From a checkpoint of a small contrastive audio-text model: log mel input, text encoder layers 10.
Rows from block 7 of the text encoder of a small contrastive audio-text model, named by matrix and row number. Rows with one number belong to one neuron. Each number is 128 + 32 x the weight over its row's rms, rounded and kept within 0 to 255. All counts start at 0. Numbers have three digits each.
Before each neuron's rows are labels from the 100 texts, of 14976, where the neuron reaches its largest size: "tokens" is the input token at the peak. Only what is clearly more common there than usual is listed. The data: synthesized solo parts of chorales (CocoChorales).
# gate: MLP gate (text_encoder.blocks.7.mlp.gate.weight, 672x256), inputs 172-255
# fc1: MLP up (text_encoder.blocks.7.mlp.fc1.weight, 672x256), inputs 172-255
# fc2: MLP down (text_encoder.blocks.7.mlp.fc2.weight, 256x672, transposed), outputs 172-255

tokens: "d4"
gate.21:156129107068102100126130135125127124131064123128127134049174108050166255125034128160137112126082130124104130220132112135200133128139130128133128128131129114101127131190125134135113133128131133131126130070132126129133095131134125125174127126129118127125
fc1.21:129129064086089189127131130125126126153127124167128119129138120126128129196128067128127130101149130123129130132159128107127128125130129126133127115133128111130190164126071171157079156129131131176208157130130128162230052016134125126071127127181128104125
fc2.21:132151119152101129134118125123111126105127110110127155125111120121144158120124119118127136127138119129129115112121140136126000144132138106118130127124151137137137141111127118122140139000114152116126145119113126116109129122131141134139128117121134149140

tokens: "<end>"; "d"; "clarinet"
gate.440:255127126130147078126129125103133133130122126141159132126078107126150198124130125177134127224127122128130145169127156129097131127125128181127128127127130129125131127115166129130116080152123127204045125132152131132122118127128126161123131160196128123130
fc1.440:195075130128255115125154129053091127127086129099129174129126092153158124143130067122126109127123131129129128126132124224121188067115130182082069131085188127151130129129128128115146126093131124016135129114128187125156131127107185126130129125170127132090
fc2.440:130128146141081136116113143143134103107175125122113122114122255122132120111109129123134107099111130149116126127106130140150112138135127112099128129099142149130121089110115128109132143115092115116098137121134114124126120124123210105129132119122127112142

tokens: "<end>"
gate.250:131124155125127129141128148128127130137150138052127118125139136129133157134118144138130134145129114122056131175129168127127129121164128078128133140134132127058130207130113143129121136128161127156127186130145101113129079149129129136130104175138162126044
fc1.250:020102178118129138140132119126127102109130136125129087124141152121133224134121129145144139193124109115093135135176205128132099132128128128130146157135124126188136129104115149166118137127134123130180113128146135147139120131124115135134119226136181124113
fc2.250:169106131136075131120103134130167079117161108127044142117059113121127119129115101116077081084000159173125089137104177143139109130166099093128108100000127136125100121126121129127100158132046178117080129074087128114252128148126128122127127121084128127128

tokens: "d4"
gate.131:157067140124128177124125115132190127131126158157142124065133109117188140096132133136128129130131128120122105182116134222144164105134126104156111126005169210112123135142130128123113155131128084103120064122124132138127106128124131133160134177118138117123
fc1.131:132108124155093129151120123127056116131164132141126091150128144107159134147126141145073105144111131070061126135135125127135130072130084043132158131124134145135134135132053131127118100147070091094129095099109123143164120130182091132129114125149159151138
fc2.131:135129135122121085151124127109115121015094101130127112153134150041129100090172120142121177114128146125052111125144126130109121099159086125140124124122096168135106158138150126123134102126199149158155136124118131088166148143148095109145154058108132068132

tokens: "<end>"; "c5"
gate.397:143118127127112127028127121128149131152157121129151120122131128127145191137128110236152129120129112136196134135109038151162130156138127122129126064118139127115122131120128142133115226109134128125116163114143136147129082132128117128125124163122135135127
fc1.397:103173130092130131130173122127123233173128157051109135112127137140113065126097062126126127181164133207129076128142119127120130125133052143131129135133106117141139235212131128130132197189205117069137144133122136123122135133074135155124135136118119122128
fc2.397:097124084116171060167124128111133137141124132137157117150174131086127118169125141141009141152133167073120100139167124099070142114114107138152113141167076125101062149153131126111106120146132117189171124139084126102122168085154133126129101119170130096111

tokens: "<end>"
gate.411:184124121136058096128099123126133081178130078127127121128127097113131151123130122139164125122063122130106129197110156164119096137129122105111132128091147144063129171125105152071078128120116123099111090144165115127125126021118123110124117116132130128042
fc1.411:127129128139042057045085139099166000138200089127125026170093125127126124132105119108129115082131188142094146142137129183125120151130119122094087128127138158112132110114112129104123136099086114129113129152150104115125197107145115090219089134106132129096
fc2.411:115125121114191120137149127078113199130080166154141196138184133121146136129132129200059167140153122078138116112168127075120132121086127126182131101194125118133118178159178123167129104141157130140147116129064158159128127166152118137117106134125107129129

tokens: "d4"
gate.213:168078134124113146131140028133176142124135138111160065154123164120128139131211136161124136139142136107122125151142132137149126012158139136124148127112128163130128116180129082168106139130124054129159137115156168153080114140082143178141184123119156046135
fc1.213:154076057197115045093129158098068157132137066077083148168085107179138108085129114081114136172114118134140133144169139114006133173100152128130092111161121108123131129100136115145135106132108137138134109219138100119115199108142092112127130138170110228084
fc2.213:155181112128129139121130166141128109123139138127139117138126125137119178161092144141123147126126131142129072122121126146152109179098185047121137142146234123146159103108067126133102240094089127109092135120128033120129131073130174133143052147144227139113

tokens: "<end>"
gate.428:189075126125104121122161130152169117128106125128135129134130101088131129087122128129172163152076104129121127198126124130128210132123109083078126126047157140128089138128113125121054133122129130127120129128152134162125046113128129125128113128145134102060
fc1.428:131117130121139133190144123124122133136089163130132143119130139131127130121149124193130110129159128121130178043131128126127127115098126136101137128154086119158129140129198122138125119255203118121135129128134145215088125165127126201130151133107167036128
fc2.428:129127132125105128108115125149148060138179123111126108128113130091126106135133128128131084113074137127000159175095140184119129127192047130127171140072131164135118125129074132127112194133115129133126120111171115127124131127119127118148137124129151086126

tokens: "d4"; "d3"
gate.554:203126143117078033129128124129186194131152127126103129127147128130164156057170128126128127126108129128127119210128127068128115126204128129089130129127128073121152127127129129127128128151129211126145131128128129127111121127128131108128129156136059141128
fc1.554:128128129131125128130127056125126164061160126062127131173126129128128128123132128125128127118130130127025128099109126128128064189131087130156128119125218127093127126126131130126128128127129128128129131175011115125128129126188082127129130127082205124128
fc2.554:119132190127140138132129106125116142134124131123121130021132141135120133128160129132130128143128127127126137135057136116125134046132118136136141123123117132129135142140136129145123123139133129125136027124128150134129125147072127147115141131127130130133

tokens: "<end>"; "clarinet"; "trombone"
gate.589:251075122124094125130103118148223126172140120178134100139129121119131150121116170125183122126120138134122129201126135128189171128121105097079115117120170112071069139116119130129094130122132104155040125129140106134144148164169126126126125128133113115113
fc1.589:129116129124217132130131091054069156115095160111129170093141169155134059099155134147146133129139111126130092118114118103127126111119116114067108100116044156134151129141171105150132098134139114186153104149125120153024119062103133166129125132125142113159
fc2.589:127130117137082130128100123141146064105157081069095111128106125071064121132131110117132019124047165139040142169042165165117125129161107130127131128039133175123130116143101125044084149135087168112125131131175097108172134121102123117133128072139172115119