From a checkpoint of a small contrastive audio-text model.
Model: log mel input, encoder widths [96, 144, 208], text encoder width 256.
Training: adamw at rate 0.0017, 1200 steps.
Data: trained on synthesized solo parts of chorales (CocoChorales), 39062 training examples.
Rows from block 6 of the text encoder of a small contrastive audio-text model, named by matrix and row number. Rows with one number belong to one neuron. Each number is 500 + 25 x the weight over its row's rms, rounded and kept within 0 to 999. All counts start at 0. Numbers have three digits each.
After each neuron's rows are labels from the 100 texts, of 14976, where the neuron reaches its largest size: "tokens" is the input token at the peak. Only what is clearly more common there than usual is listed. The data: synthesized solo parts of chorales (CocoChorales).
# gate: MLP gate (text_encoder.blocks.6.mlp.gate.weight, 672x256), inputs 172-255
# fc1: MLP up (text_encoder.blocks.6.mlp.fc1.weight, 672x256), inputs 172-255
# fc2: MLP down (text_encoder.blocks.6.mlp.fc2.weight, 256x672, transposed), outputs 172-255

gate.16:581474487500499513526510500522500513513526535500443528478560492507502542500493512479539500503500481501499500516501477501500498496502504496490495507499462500508501504500522494474437500500500499496500470500504505521492452498493489502500496520471503499470
fc1.16:497423531501512499498500513582534521500499500480505500496555560478475500568505500544513502487490505500499520438512499491500532500552500517444499486500522501500492495503507511492500480501500492495525495476450500481502518447498495499501489511469498500546
fc2.16:499495495502503503501500511498518488509501499501504502503497495561500487506494482499342481502504498500501500519548500500462501507505499499500488515501490498481501508500500503501520500474502498531499497501498495450467500499578497480497498492498498484499
tokens: "e5"

gate.132:519458476492500497528512500503511517548511503495508526499509500456512505507496498500499500536508499499500539515543451501502506511506479503499468512499457501486482600507443491498468513501473495472446520498528499512497485499505501503497489535464511422494
fc1.132:485500487494495523507427501453432523506514413499492498508506489519492525484525513498556495517479487508521512512471515485529450497491450498500546509436500508525501482475503509515530457508493489554557511499525497557505508491502481500500555495504484512505
fc2.132:500486508502511590500492457524481517502527536485500506484522511516473535512506507554444508506544460552505496487452506453518504482498495457510537465442513536517491497541490488504490501508482475482526495469491564539482483516457596560496499526481517500519
tokens: "#"; "b2"; "d3"; "f3"

gate.502:518499489500503518500500536508505515555499521498501500500524528520538501500499462491500500500501500469426500513500500500500500514542434500503501500469462500458481568500551500450462479490500500500472495500486500554500499500501500500490500501421542472463
fc1.502:553500529500552500505487486500500500541501483422499500484500500501500499508500500481500499568436538501500548501500459462500500500500500477500501500500499500487438500481511464515500539500545458488450501500545500537500500493540443453501500500500500500496
fc2.502:435501497510482497505497518500490500497494484498484500499496485497500500484498500493514499500486489497502501507503508500494500499500503493500501482593536492511501491477551504504500494494499523499500499507502488502625505533510484490606499499509488510483
tokens: "#"; "g"; "3"

gate.147:571496491500499497527547501500508557500498504499510485513505499518504503529500491494525503546500502497483499501504498510495548448499480496500475500501501511490500523490446421489470500517458499502498502507499499499496485540501481512461498500494501489501
fc1.147:503509499486498498500500501500495484500498510507492498502526499500540544500499504500499502501455494500495507502502506496502501533493501490458502442405500458499529499498475499501500502499500430500517397513502496499499530495421501499459472504510502501500
fc2.147:507488501501504490487602504441511499469478485497518497526498500464487495500499500385444504508494500490499510488503495525500506504493510511496506513501497507493516473506517568498497500503509500568508497514504475470511499455576500511505490472507516630503
tokens: "e5"

gate.3:535483500456488511511510498506499552500506502504497501486507497501522523499492513496506502502504392493507470544499492530474497505466501502489448500532499504504526505498517491498491502499498433496435506503506500547496464498491507502493557521498499500497
fc1.3:502541519485496492419486488455505485497500492500508542505486513499485500511506538541546514429509531472501479494489504511510568495540547496503477530491471533505512496470465533502539546544522498542515495463495506489523513468519503502512507533428436494510
fc2.3:532501509515484466553369546498509486510516480495476516478478500499503500506521471491486496473510514614508459496500507509513516498508498489513529471553486470510498495475501529502513499498486531513461533485471502503491493503482466472525461516475461502472
tokens: "5"; "d"

gate.86:526477485493510506531498480493503519501499495499509503500533528481505492507497545499523553578500431488501535503500500493498519500507532502500498496502455533466499505542497490500402500496540495504508494523579469549500490501519473498428527520500501503522
fc1.86:499404516501549519424566448510501524502500515574491543493509499531462524529498521507498500500509502497518500486513481502505478500493499503493507503503479496508504515568551477423499449497502466501493502499498518497488476496495523561467500530443484454479
fc2.86:477500480476584494518461494498509497498479516501517552507498536474493521499498501517486555499537509466485470468469531495498527487501494480607494496501500500515467543501522533502484499536543504526535469472484520502503535504500489564500446496496533500508
tokens: "5"; "g5"

gate.602:557500501503500528500500503491500499501500500508498499500611499512500498500501540500500499501497499504499478486500501499414500502500532505500501499501500501525501553522498500500494518502500501498500563533523519527502500500473525557500500500510500474501
fc1.602:500500544452502500498442501505492500484499513498437534466500499497499500500455501500500412502498516499489501500501441501498500519480501547500536436539515501499473500511499495500500499501501500496489554503500474500501501500492596500499500499514524502506
fc2.602:500499490491502485515380504496497515507502497508496498493503511503499500500490498509501505506504568477506501504508501511496498479501497504535496491532464476508491510490500502507500459521509505520511501469500506512509501514505488487507491514498492503482
tokens: "e5"; "f3"; "f"

gate.501:504491473502499497532502499469500507536551501505494535453532489505534489495499500484549497562496399492503497554513519438489568495502491501488499497510490501499499491499493442469486493514505498554533502520522463502502490495530530475491526522513464480485
fc1.501:459546535531524499450516454503479500511501501492510495480495567500538522509502487537433502495516529513563515492506492509499483489525475600502500510511493489494510519508507528517507500461495497495461507501487523505500500506496546523483496525465506509533
fc2.501:493501489509505488500533457484509493506498499424501499513487503497475515547503470505447523500522528499497503502499508521494521498510496497553498501502499496455497520577504501519489511525499506502512497492498510498501551511504498507502490488495537519502
tokens: "e5"; "b4"

gate.372:528497460500501519500498446478561509538499500505508462500501499502502501503450500499498567523500482495500501502502494499468575501505511504499498508501503515496524503505498489494452502498500459500498505536526498503497471497504505524499453500499501463501
fc1.372:502480504498443501422502504501535435504500497468476499499503494487507497531498501496509494507493482497499509505501473511497509502498439471499500514500499533506444501492472502486511496504525505453495460528509394537504471502526504497487501512483454464494
fc2.372:500478506467498494502503511504502501486492503531498463524507469481499494499500500493503489495493491494490496499507496499494486496490496505495490487505490507498501493507506478520516478515502504494507474516498490504504563486497495499500488495521536500500
tokens: "#"; "d4"