Rows from block 4 of the text encoder of a small contrastive audio-text model, named by matrix and row number. Rows with one number belong to one neuron. Each number is 500 + 25 x the weight over its row's rms, rounded and kept within 0 to 999. All counts start at 0. Numbers have three digits each.
After each neuron's rows are labels from the 100 texts, of 14976, where the neuron reaches its largest size: "tokens" is the input token at the peak. Only what is clearly more common there than usual is listed. The data: synthesized solo parts of chorales (CocoChorales). In brackets: how many of the 100, against the usual share in percent.
# gate: MLP gate (text_encoder.blocks.4.mlp.gate.weight, 672x256), inputs 86-171
# fc1: MLP up (text_encoder.blocks.4.mlp.fc1.weight, 672x256), inputs 86-171
# fc2: MLP down (text_encoder.blocks.4.mlp.fc2.weight, 256x672, transposed), outputs 86-171

gate.435:501499500504479501500503494502498502502493524487581505492519500497501505502501491499500488499500507497499498499501498503492496545549503496489499528567535482496505503502467509588500500495501498500499453480501502506504497502490444479501500505503432512496496500
fc1.435:497499500488464524470496446487502547493514496507502498512526492508559493510492515524515479508502461508533547500499484497507507502468509540545510461535548528557458500546516513423504500501503439442455565478496493499496497542483492542502503498460507501504479495
fc2.435:490495499491501509417547497469472499493483481500500482479502491531509505500530498535504525530485490513524515537504525477507515519515501496513447486502490536499513513506516479491487503473521498488529513496502513498493513517487626522484517517536508501512496542
tokens: "#" (86 vs 13.1); "g3" (7 vs 0.7)

gate.504:488501497520478508498539492458499450448497538524538522507556495500482488479499491495507536520570500496501522488516535497495497554497518502500533503515499502487535497510501471499503534498513497525504449500500495597520498505480513468499453487487494510517452497
fc1.504:467488424415468494508508500504501519531469518450517506503512505500450459534514515499502501615505489499505495502480551503496501476501519520470500502459508510496501489508501571473505498495501492494498487502501497531509522497511503517505484512499523523501498465
fc2.504:482490535544542479438499505496477507522477488477450530469499461501545541479478434516497477483487506456472498510516463472504475560476474462526456480491492479587488515487503493482488489525503518534500475444491501468495464497429490507505499518521502489498498514
tokens: "<end>" (68 vs 10.8)

gate.250:500501499472500466499538512497485474486492519502553482469576495504505452465494500500472502502509543480504486434498494570477497504500499499523502541500510454490499490541500485503535500500500458456503457496492501555503498509500467483493494459501436494465474498
fc1.250:547503499524502500498540482498506502508498504498487499503501576491498501500481478501503514458503580497435495498443494574510519503499516487502500471476474503532527499491509500500489571482502495504491493555496470498506498493499487499494498501489498524436498503
fc2.250:500534506504468491575497508516509535517499503497508457459439523504445500536504493506480502499485512441440486496422500500487490485553500498499496544492503484501497490498499501502543487501460507503504548517502528497499494496506491504490496500487500464499495529
tokens: "#" (44 vs 13.1); "f" (18 vs 2.5); "f3" (7 vs 0.4)

gate.441:501477496531463502464520493491496503487498508527499501522509500521464487482494469499482506499568503496488537507497492502454497497525500516504509532551562501486499472487486497501517521510494474513479497458506502514507502505500473499500492486553445516522499493
fc1.441:508488480460500511428481497518496503500463518477451452492498504514496501511491478498498502502499500548541520509463502482507513496505482500496563477468463534538488499502494507499457504526554500504499502503501509513485548574503490481462501519517479502491473501
fc2.441:460498465524505524504506500523466509496505511459470497499542552515511480500505502452505468497504488494544498511489497502467605462526583495507502447493493500499577470504494533504529507495511481493486480519509515514569506497501500501483490491505489505494488512
tokens: "c5" (47 vs 1.2)

gate.310:494489527521488501495498503501484496480493533502532516501564508504516498492501500469491498465563498503533508493422395442500505496508502505512536569551537497466493488490474498503498530561480503518467493505497500528499506486559488458516492487498490507494452505
fc1.310:510516504532490498497495504523545559496500517504501526500509503503579498400501501444493485459499530548493503522494459447524512479492441524500541505498498498501506458451447496505499507503487496505497464557496503481519507499510519499538418454485470490499496509
fc2.310:501515505505496499500532502501507467508498468499462494514483501510463500577483499523502497489489508495459480500499497481469494499516500499509484502498555524500559508493493410469509568541502526544501497538498509411498402481504501497492517480499451511559490509
tokens: "<end>" (40 vs 10.8); "g" (27 vs 2.5); "trumpet" (20 vs 0.9); "trombone" (8 vs 0.8)

gate.219:495498505502434492486493515503500565502502501493570526544507504518499492442446500521504529498497497505502497482523493496429507476493506503502484503497507495501529499507504469502496498427495501514501441532531492501496501495503495489452501430497502499504498495
fc1.219:509503498546499505496507455494498496497497532498498523532596491504508504503502453505493505477502470498549468501497505502495493505472517497500501517503455503499500500542498500500503447501551439431503481549500508579484500552495503499497501504506496497458499457
fc2.219:534545520513503487512512619600528518499505498490509531501482487491481530490467503532611493478507522477461501476510514544473461496493475488490504514498515470484489511495472499505501498498508457486467501498504513503506498497505501524468478498470506478494485501
tokens: "#" (64 vs 13.1); "g" (28 vs 2.5)

gate.170:499507434503490527476510503501501498424494525525592576452498503577495484499514439504497504537562499501500493445503471499444498552452503505519498500501507499496505441481502505508529499477502500495501501505502508500452502521543500481526477492498508499504504503
fc1.170:498500501510498522502500511501498498451565501500545499500500558500500499499499500482458499454479481471440499539497435498460501542502500502500440499498519504452498495499502500503508489501441499499500543500490505560495502431501499498502502549504551502500499485
fc2.170:505501522530519472480519499470510496464511525504502511514534457480513503498487484505510503507509500493478523488519507491487506512470516473495518364494482495511505520516476514493488534497524393531501466487501496521594489490505501484499479496487499516523464480
tokens: "c5" (87 vs 1.2)

gate.347:500514502508481499499501484438478482406491523487523498523500481503500477444500483542486565443509501497500502453464475500497496501503532511513501648525499464483522474488494410534498528499483453473488513502512488561482479466507501476500511498513470502522495507
fc1.347:525478537487466511516502496596476468504488507458518495506502491495451553544516521425499490480501501494526499504509502524493558503523451516482496513515567508543514474462495436521525533500504432513500542482507513522515507506500512499454496498432509501487512580
fc2.347:499484478495495514498509462486421499484466497498483501500521531500505505499565503470505497570511487514557527566501501511521528502515497504500501484513495569501539498500535517522485501482507496517525510495500503505537533553494526510498496530553500533491515502
tokens: "<end>" (37 vs 10.8)

gate.438:500500477453424435500517500500500492500500505500576500446523500500513500500499450494500500446486478429502500484500496500497500506500505541500500610537517465500500472500500500560501528500500500500500455500560499468500500509500500500500500500527477500510471500
fc1.438:500513500500500500500500537500500569500475487507508500456500447542500500500500503500500500500486461500500499500500500500549465425500500500469500500445500509515491496500500481500500500487500500499500500500500500500554455500448440515500503482500500520500500500
fc2.438:497498500528505500499498499500517293501503483546501501503500461502501495500507500497502500501500499503500495456500485494509504583497504505502502501509498501500505498497500487460500500500497510504587499499498496525495457499501503498504502499501500510500503487
tokens: "<end>" (25 vs 10.8); "3" (14 vs 3.2)