{"noise_aug": 0.002, "win_length": 400, "embed_dim": 128, "encoder_rnn_layers": 5, "text_encoder_head_dim": 32, "text_encoder_fused_qkv": false, "text_encoder_parallel_block": false, "text_encoder_inner_norm": false, "ema_decay": 0.99, "weight_decay": 0.4}
Rows from block 7 of the text encoder, named by matrix and row number. Rows with one number belong to one attention dimension. Each number is 128 + 24 x the weight over its row's rms, rounded and kept within 0 to 255. All counts start at 0. After the name is the row's rms in percent of the matrix's.
# q: attention query (text_encoder.blocks.7.attn.q.weight, 256x256), inputs 0-51
# k: attention key (text_encoder.blocks.7.attn.k.weight, 256x256), inputs 0-51
q.206 085 [146 123 117 120  71 105 112 130 119 140 134 128 123 130 145 126 176 132 129 129 128 110 132 132 107 182 144 126 129 129 128 152  94 128 159 128 137 136 120 144  46 161 106 113 109 169 133 130 130 127 131  81]
k.206 087 [141 128 144 128 135  98 129 185 145 141 153 130 134 137 134 167 139 122 153 125 102 131 132 120 138 146 155 104 109  73 109 129 122 101 131 126 167 152 134 107  89 135 118  67 137  70 149 142 130 114 127 117]
q.207 133 [155 193  89  80 142 127  72 120 123 119 123 172 164 154  96 127  92 101 119 133 174 148 133 129 127 124 133 127  82 120 144 172  83  99 105 112 105  75 168 119 108 166 128 118 194 170 134 161 115 153 141 136]
k.207 135 [152 129 131 144 130 121 112 128 127 127 167 125  83 156 129 123 125  74 131  88 130 140 120 135 124 150 219 127 120  83 111 118 127 104 127 126 124 129 145  82 132 139 116 158 134  99 130 141 128 125 144 126]
q.208 096 [170 127 128  92 149 128 116 118 119 119 128 166 118 148 127 122  73 121 176 125 126 128 131 126  93 129 159  86 103 119 152 158 108 105  94  94 128  92 190 131  88 172 129 106 133 122 144 144 116 126 128 114]
k.208 089 [169 151 179 143 137 150  50 137 121 136 145 151 118 127 138 132 129 127 181  99 126 129 116 147 129 135 137 128  83 129 124  46 155 129 131 124 126 124 123 112 137 128 125 147 134 130  99 135 122 147 149  98]
q.209 096 [116 116 130 166 121 124 163 178 142 130 132  87 113  66 127 147 137 142 116 128 129 121 121 129 126 127 133 131 149 157 111 105 166 133 140 172 152 152  78 111 196  32 123 139 124 133 120 115 162 109 123 137]
k.209 092 [126  51 105 102 121 133 128 113 153 100 104  98 139 124 126 137 134 126 126 117 137 102 130  90 131 112 123 128 129 127 173 146 118 171  73 120 157 142 128 164 123 112 160 116 112 158 128 123 111 132 108 131]
q.210 088 [114  77 142 104 149 119 144 128 127 119 124 124 101 146 107 137 111 115  96 123 121 113 106 129 132 129 171 114 123 111 163 129  97 124 114 115 127 112 161 149  90 145 117  87 124 135 120 188 141 128 102 115]
k.210 080 [173 153 173  92 131 148 110 148 119 126 152 147 147 127 131 142  99 100 150 138 161 141 128 130 155 127 160 130 106 130 128 124 172 110 150  69 100 125  70  85 135 117 104  99 135 134 105 126 125 109 114 124]
q.211 110 [ 61 129 134 147 126 127 130 128 142 122 122  94 117 116 115 155 132 134 118 159 131  94 126 130 148 127 127 161 155 130 128  68 194 133 144 146 104 165 103 115 170 103 125 146 125 117  56 105 131 104 125 136]
k.211 113 [105  96 106 121 123 137 135 100 142 125  79 127 139 139 128 103 111 129 109 167 128 121 128 105 146  58 119 178 127 129 198 137 107 140 127 128 129 141 124 167 131  89 149 118 109 128 127  91 125 163 124 132]
q.212 078 [126 181 128 147 102 117 130 128 131 118 128 123 133 107 129 142 128 135 117 134 131 192 127 154 129 128 118 163 138 152 110 124 162 134 137 165 136  91  97 113 152 126 122 142 131 122  81 109 152 129 132 129]
k.212 075 [106  71  98 114 127 120 129 126 124 196  95 128 139 160 114 110 132 148 126 111 115 128 128 127 122 135 116 125 214  65 129 137  84 128 125 137 109 124 162 140 113 116 129  85 138 127 156 142 126 114 132 131]
q.213 084 [153 121  94 117 126 120 108 128 134 119 101 142 106 168 132 125 129 117 138 147 128 117 130 114 116 114 128 121 114 101 197 149  67 120  53  96 142  91 139 134  89 162 127 111 135 141 148 173 122 134 129 113]
k.213 083 [160 160 170 131 134 159  77 155 110 156 141 120 113 129 121 131 136 114 138 122 166 129  84 144 131 114 145 138 118 131  76 122 161 135 129 124 140 125  80  37 141 133 119 132 138 136 118 151 128 126 128 120]
q.214 116 [113 107 145 177 128 122 162 148 148 136 131  84 113 121 127 131 177 121 106 118 116 110 122 128 159 127 126 138 130 149 124 100 179 142 131 142 124 147  47 154 148  74 128 157  88 111 110 125 141 107 126 133]
k.214 098 [118 112  77 117 122 119 134 118 127 133  93 130 132 127 125 129 132 157 122 131 127 125 148 121 184 124  71 134 132 139 178 174 112 129 118 121 127 128 127 206 113  91 132 121 125 128 129 105 127 129  90 120]
q.215 116 [193 125  81 114 126 123 127 120 119 116 128 195 128 114 128 123 128 131 134 128 126 159 128 148 106 129 134 119 105 128 137 156   9  98  76 114 138 122 145 136  59 154 129 105 132 147 180 152 130 128 147 121]
k.215 113 [150 135 170 143 146 100 117 144 114 150 200 108 143 127 128 178 175 107 164 121 131 134 128 142 124 139 139 110 122 134  86 114 134 108 139 149 120 102 134  86 127 191 119 135 185 130 128 168 140 109 144 123]
q.216 120 [149 140 128 116 130 162 118 127 128 125 128 161 159 165 128 124  96 124 135 128 146 147 125 127 128  90 128 122 104 127 132 164  87 124  68 110 127  74 193 123 110 176 131 125 143 144 128 137 124 136 129 128]
k.216 113 [140 135 185 128 131 130 118 162 121 139 136 151  99 116 132 129 123  68 128 104 130 130 129 175 132 130 129 114 126 144 100  89 143 129 113 125 129 129 138  95 131 151  89 137 129 130  91 147 131 138 170 118]
q.217 094 [160 166 127  91 128 163  94 128 121 122  78 174 136 142 134 145  99 120 138 133 128 144 131 128 179 126 127 127 124 130 138 148 136 122 126 108 104  50 192 126 105 150 131 119 161 107 128 135  95 149 127 121]
k.217 081 [125 166 116 141 137 157  81 122 129 126 121 117 104 138 130  58 101 142 116 130 130 180  86 127 128 129 125 162 127 113 111 115 169 138 127 114 103 133  93 130 127 127 135 136 143 127 129 128 127 155 149 127]
q.218 120 [ 99 121 136 152 128 129 155 133 130 137 177  68 115  96 127 154 188 133 119 114 117 118 127 129 128 127 125 147 150 138 102 115 179 142 183 152 122 159  84 119 143 100 115 152 125 107  98 139 130 118 133 132]
k.218 108 [127 120 120 120 128 128 137 112 134 116  68 137 133 141 127 121 125 126 127 131 124 128 125 106 134 126 127 147 140 128 176 145 115 159 116 131 127 129 131 186 127 101 127 106  99 121 136  68 109 123  97 130]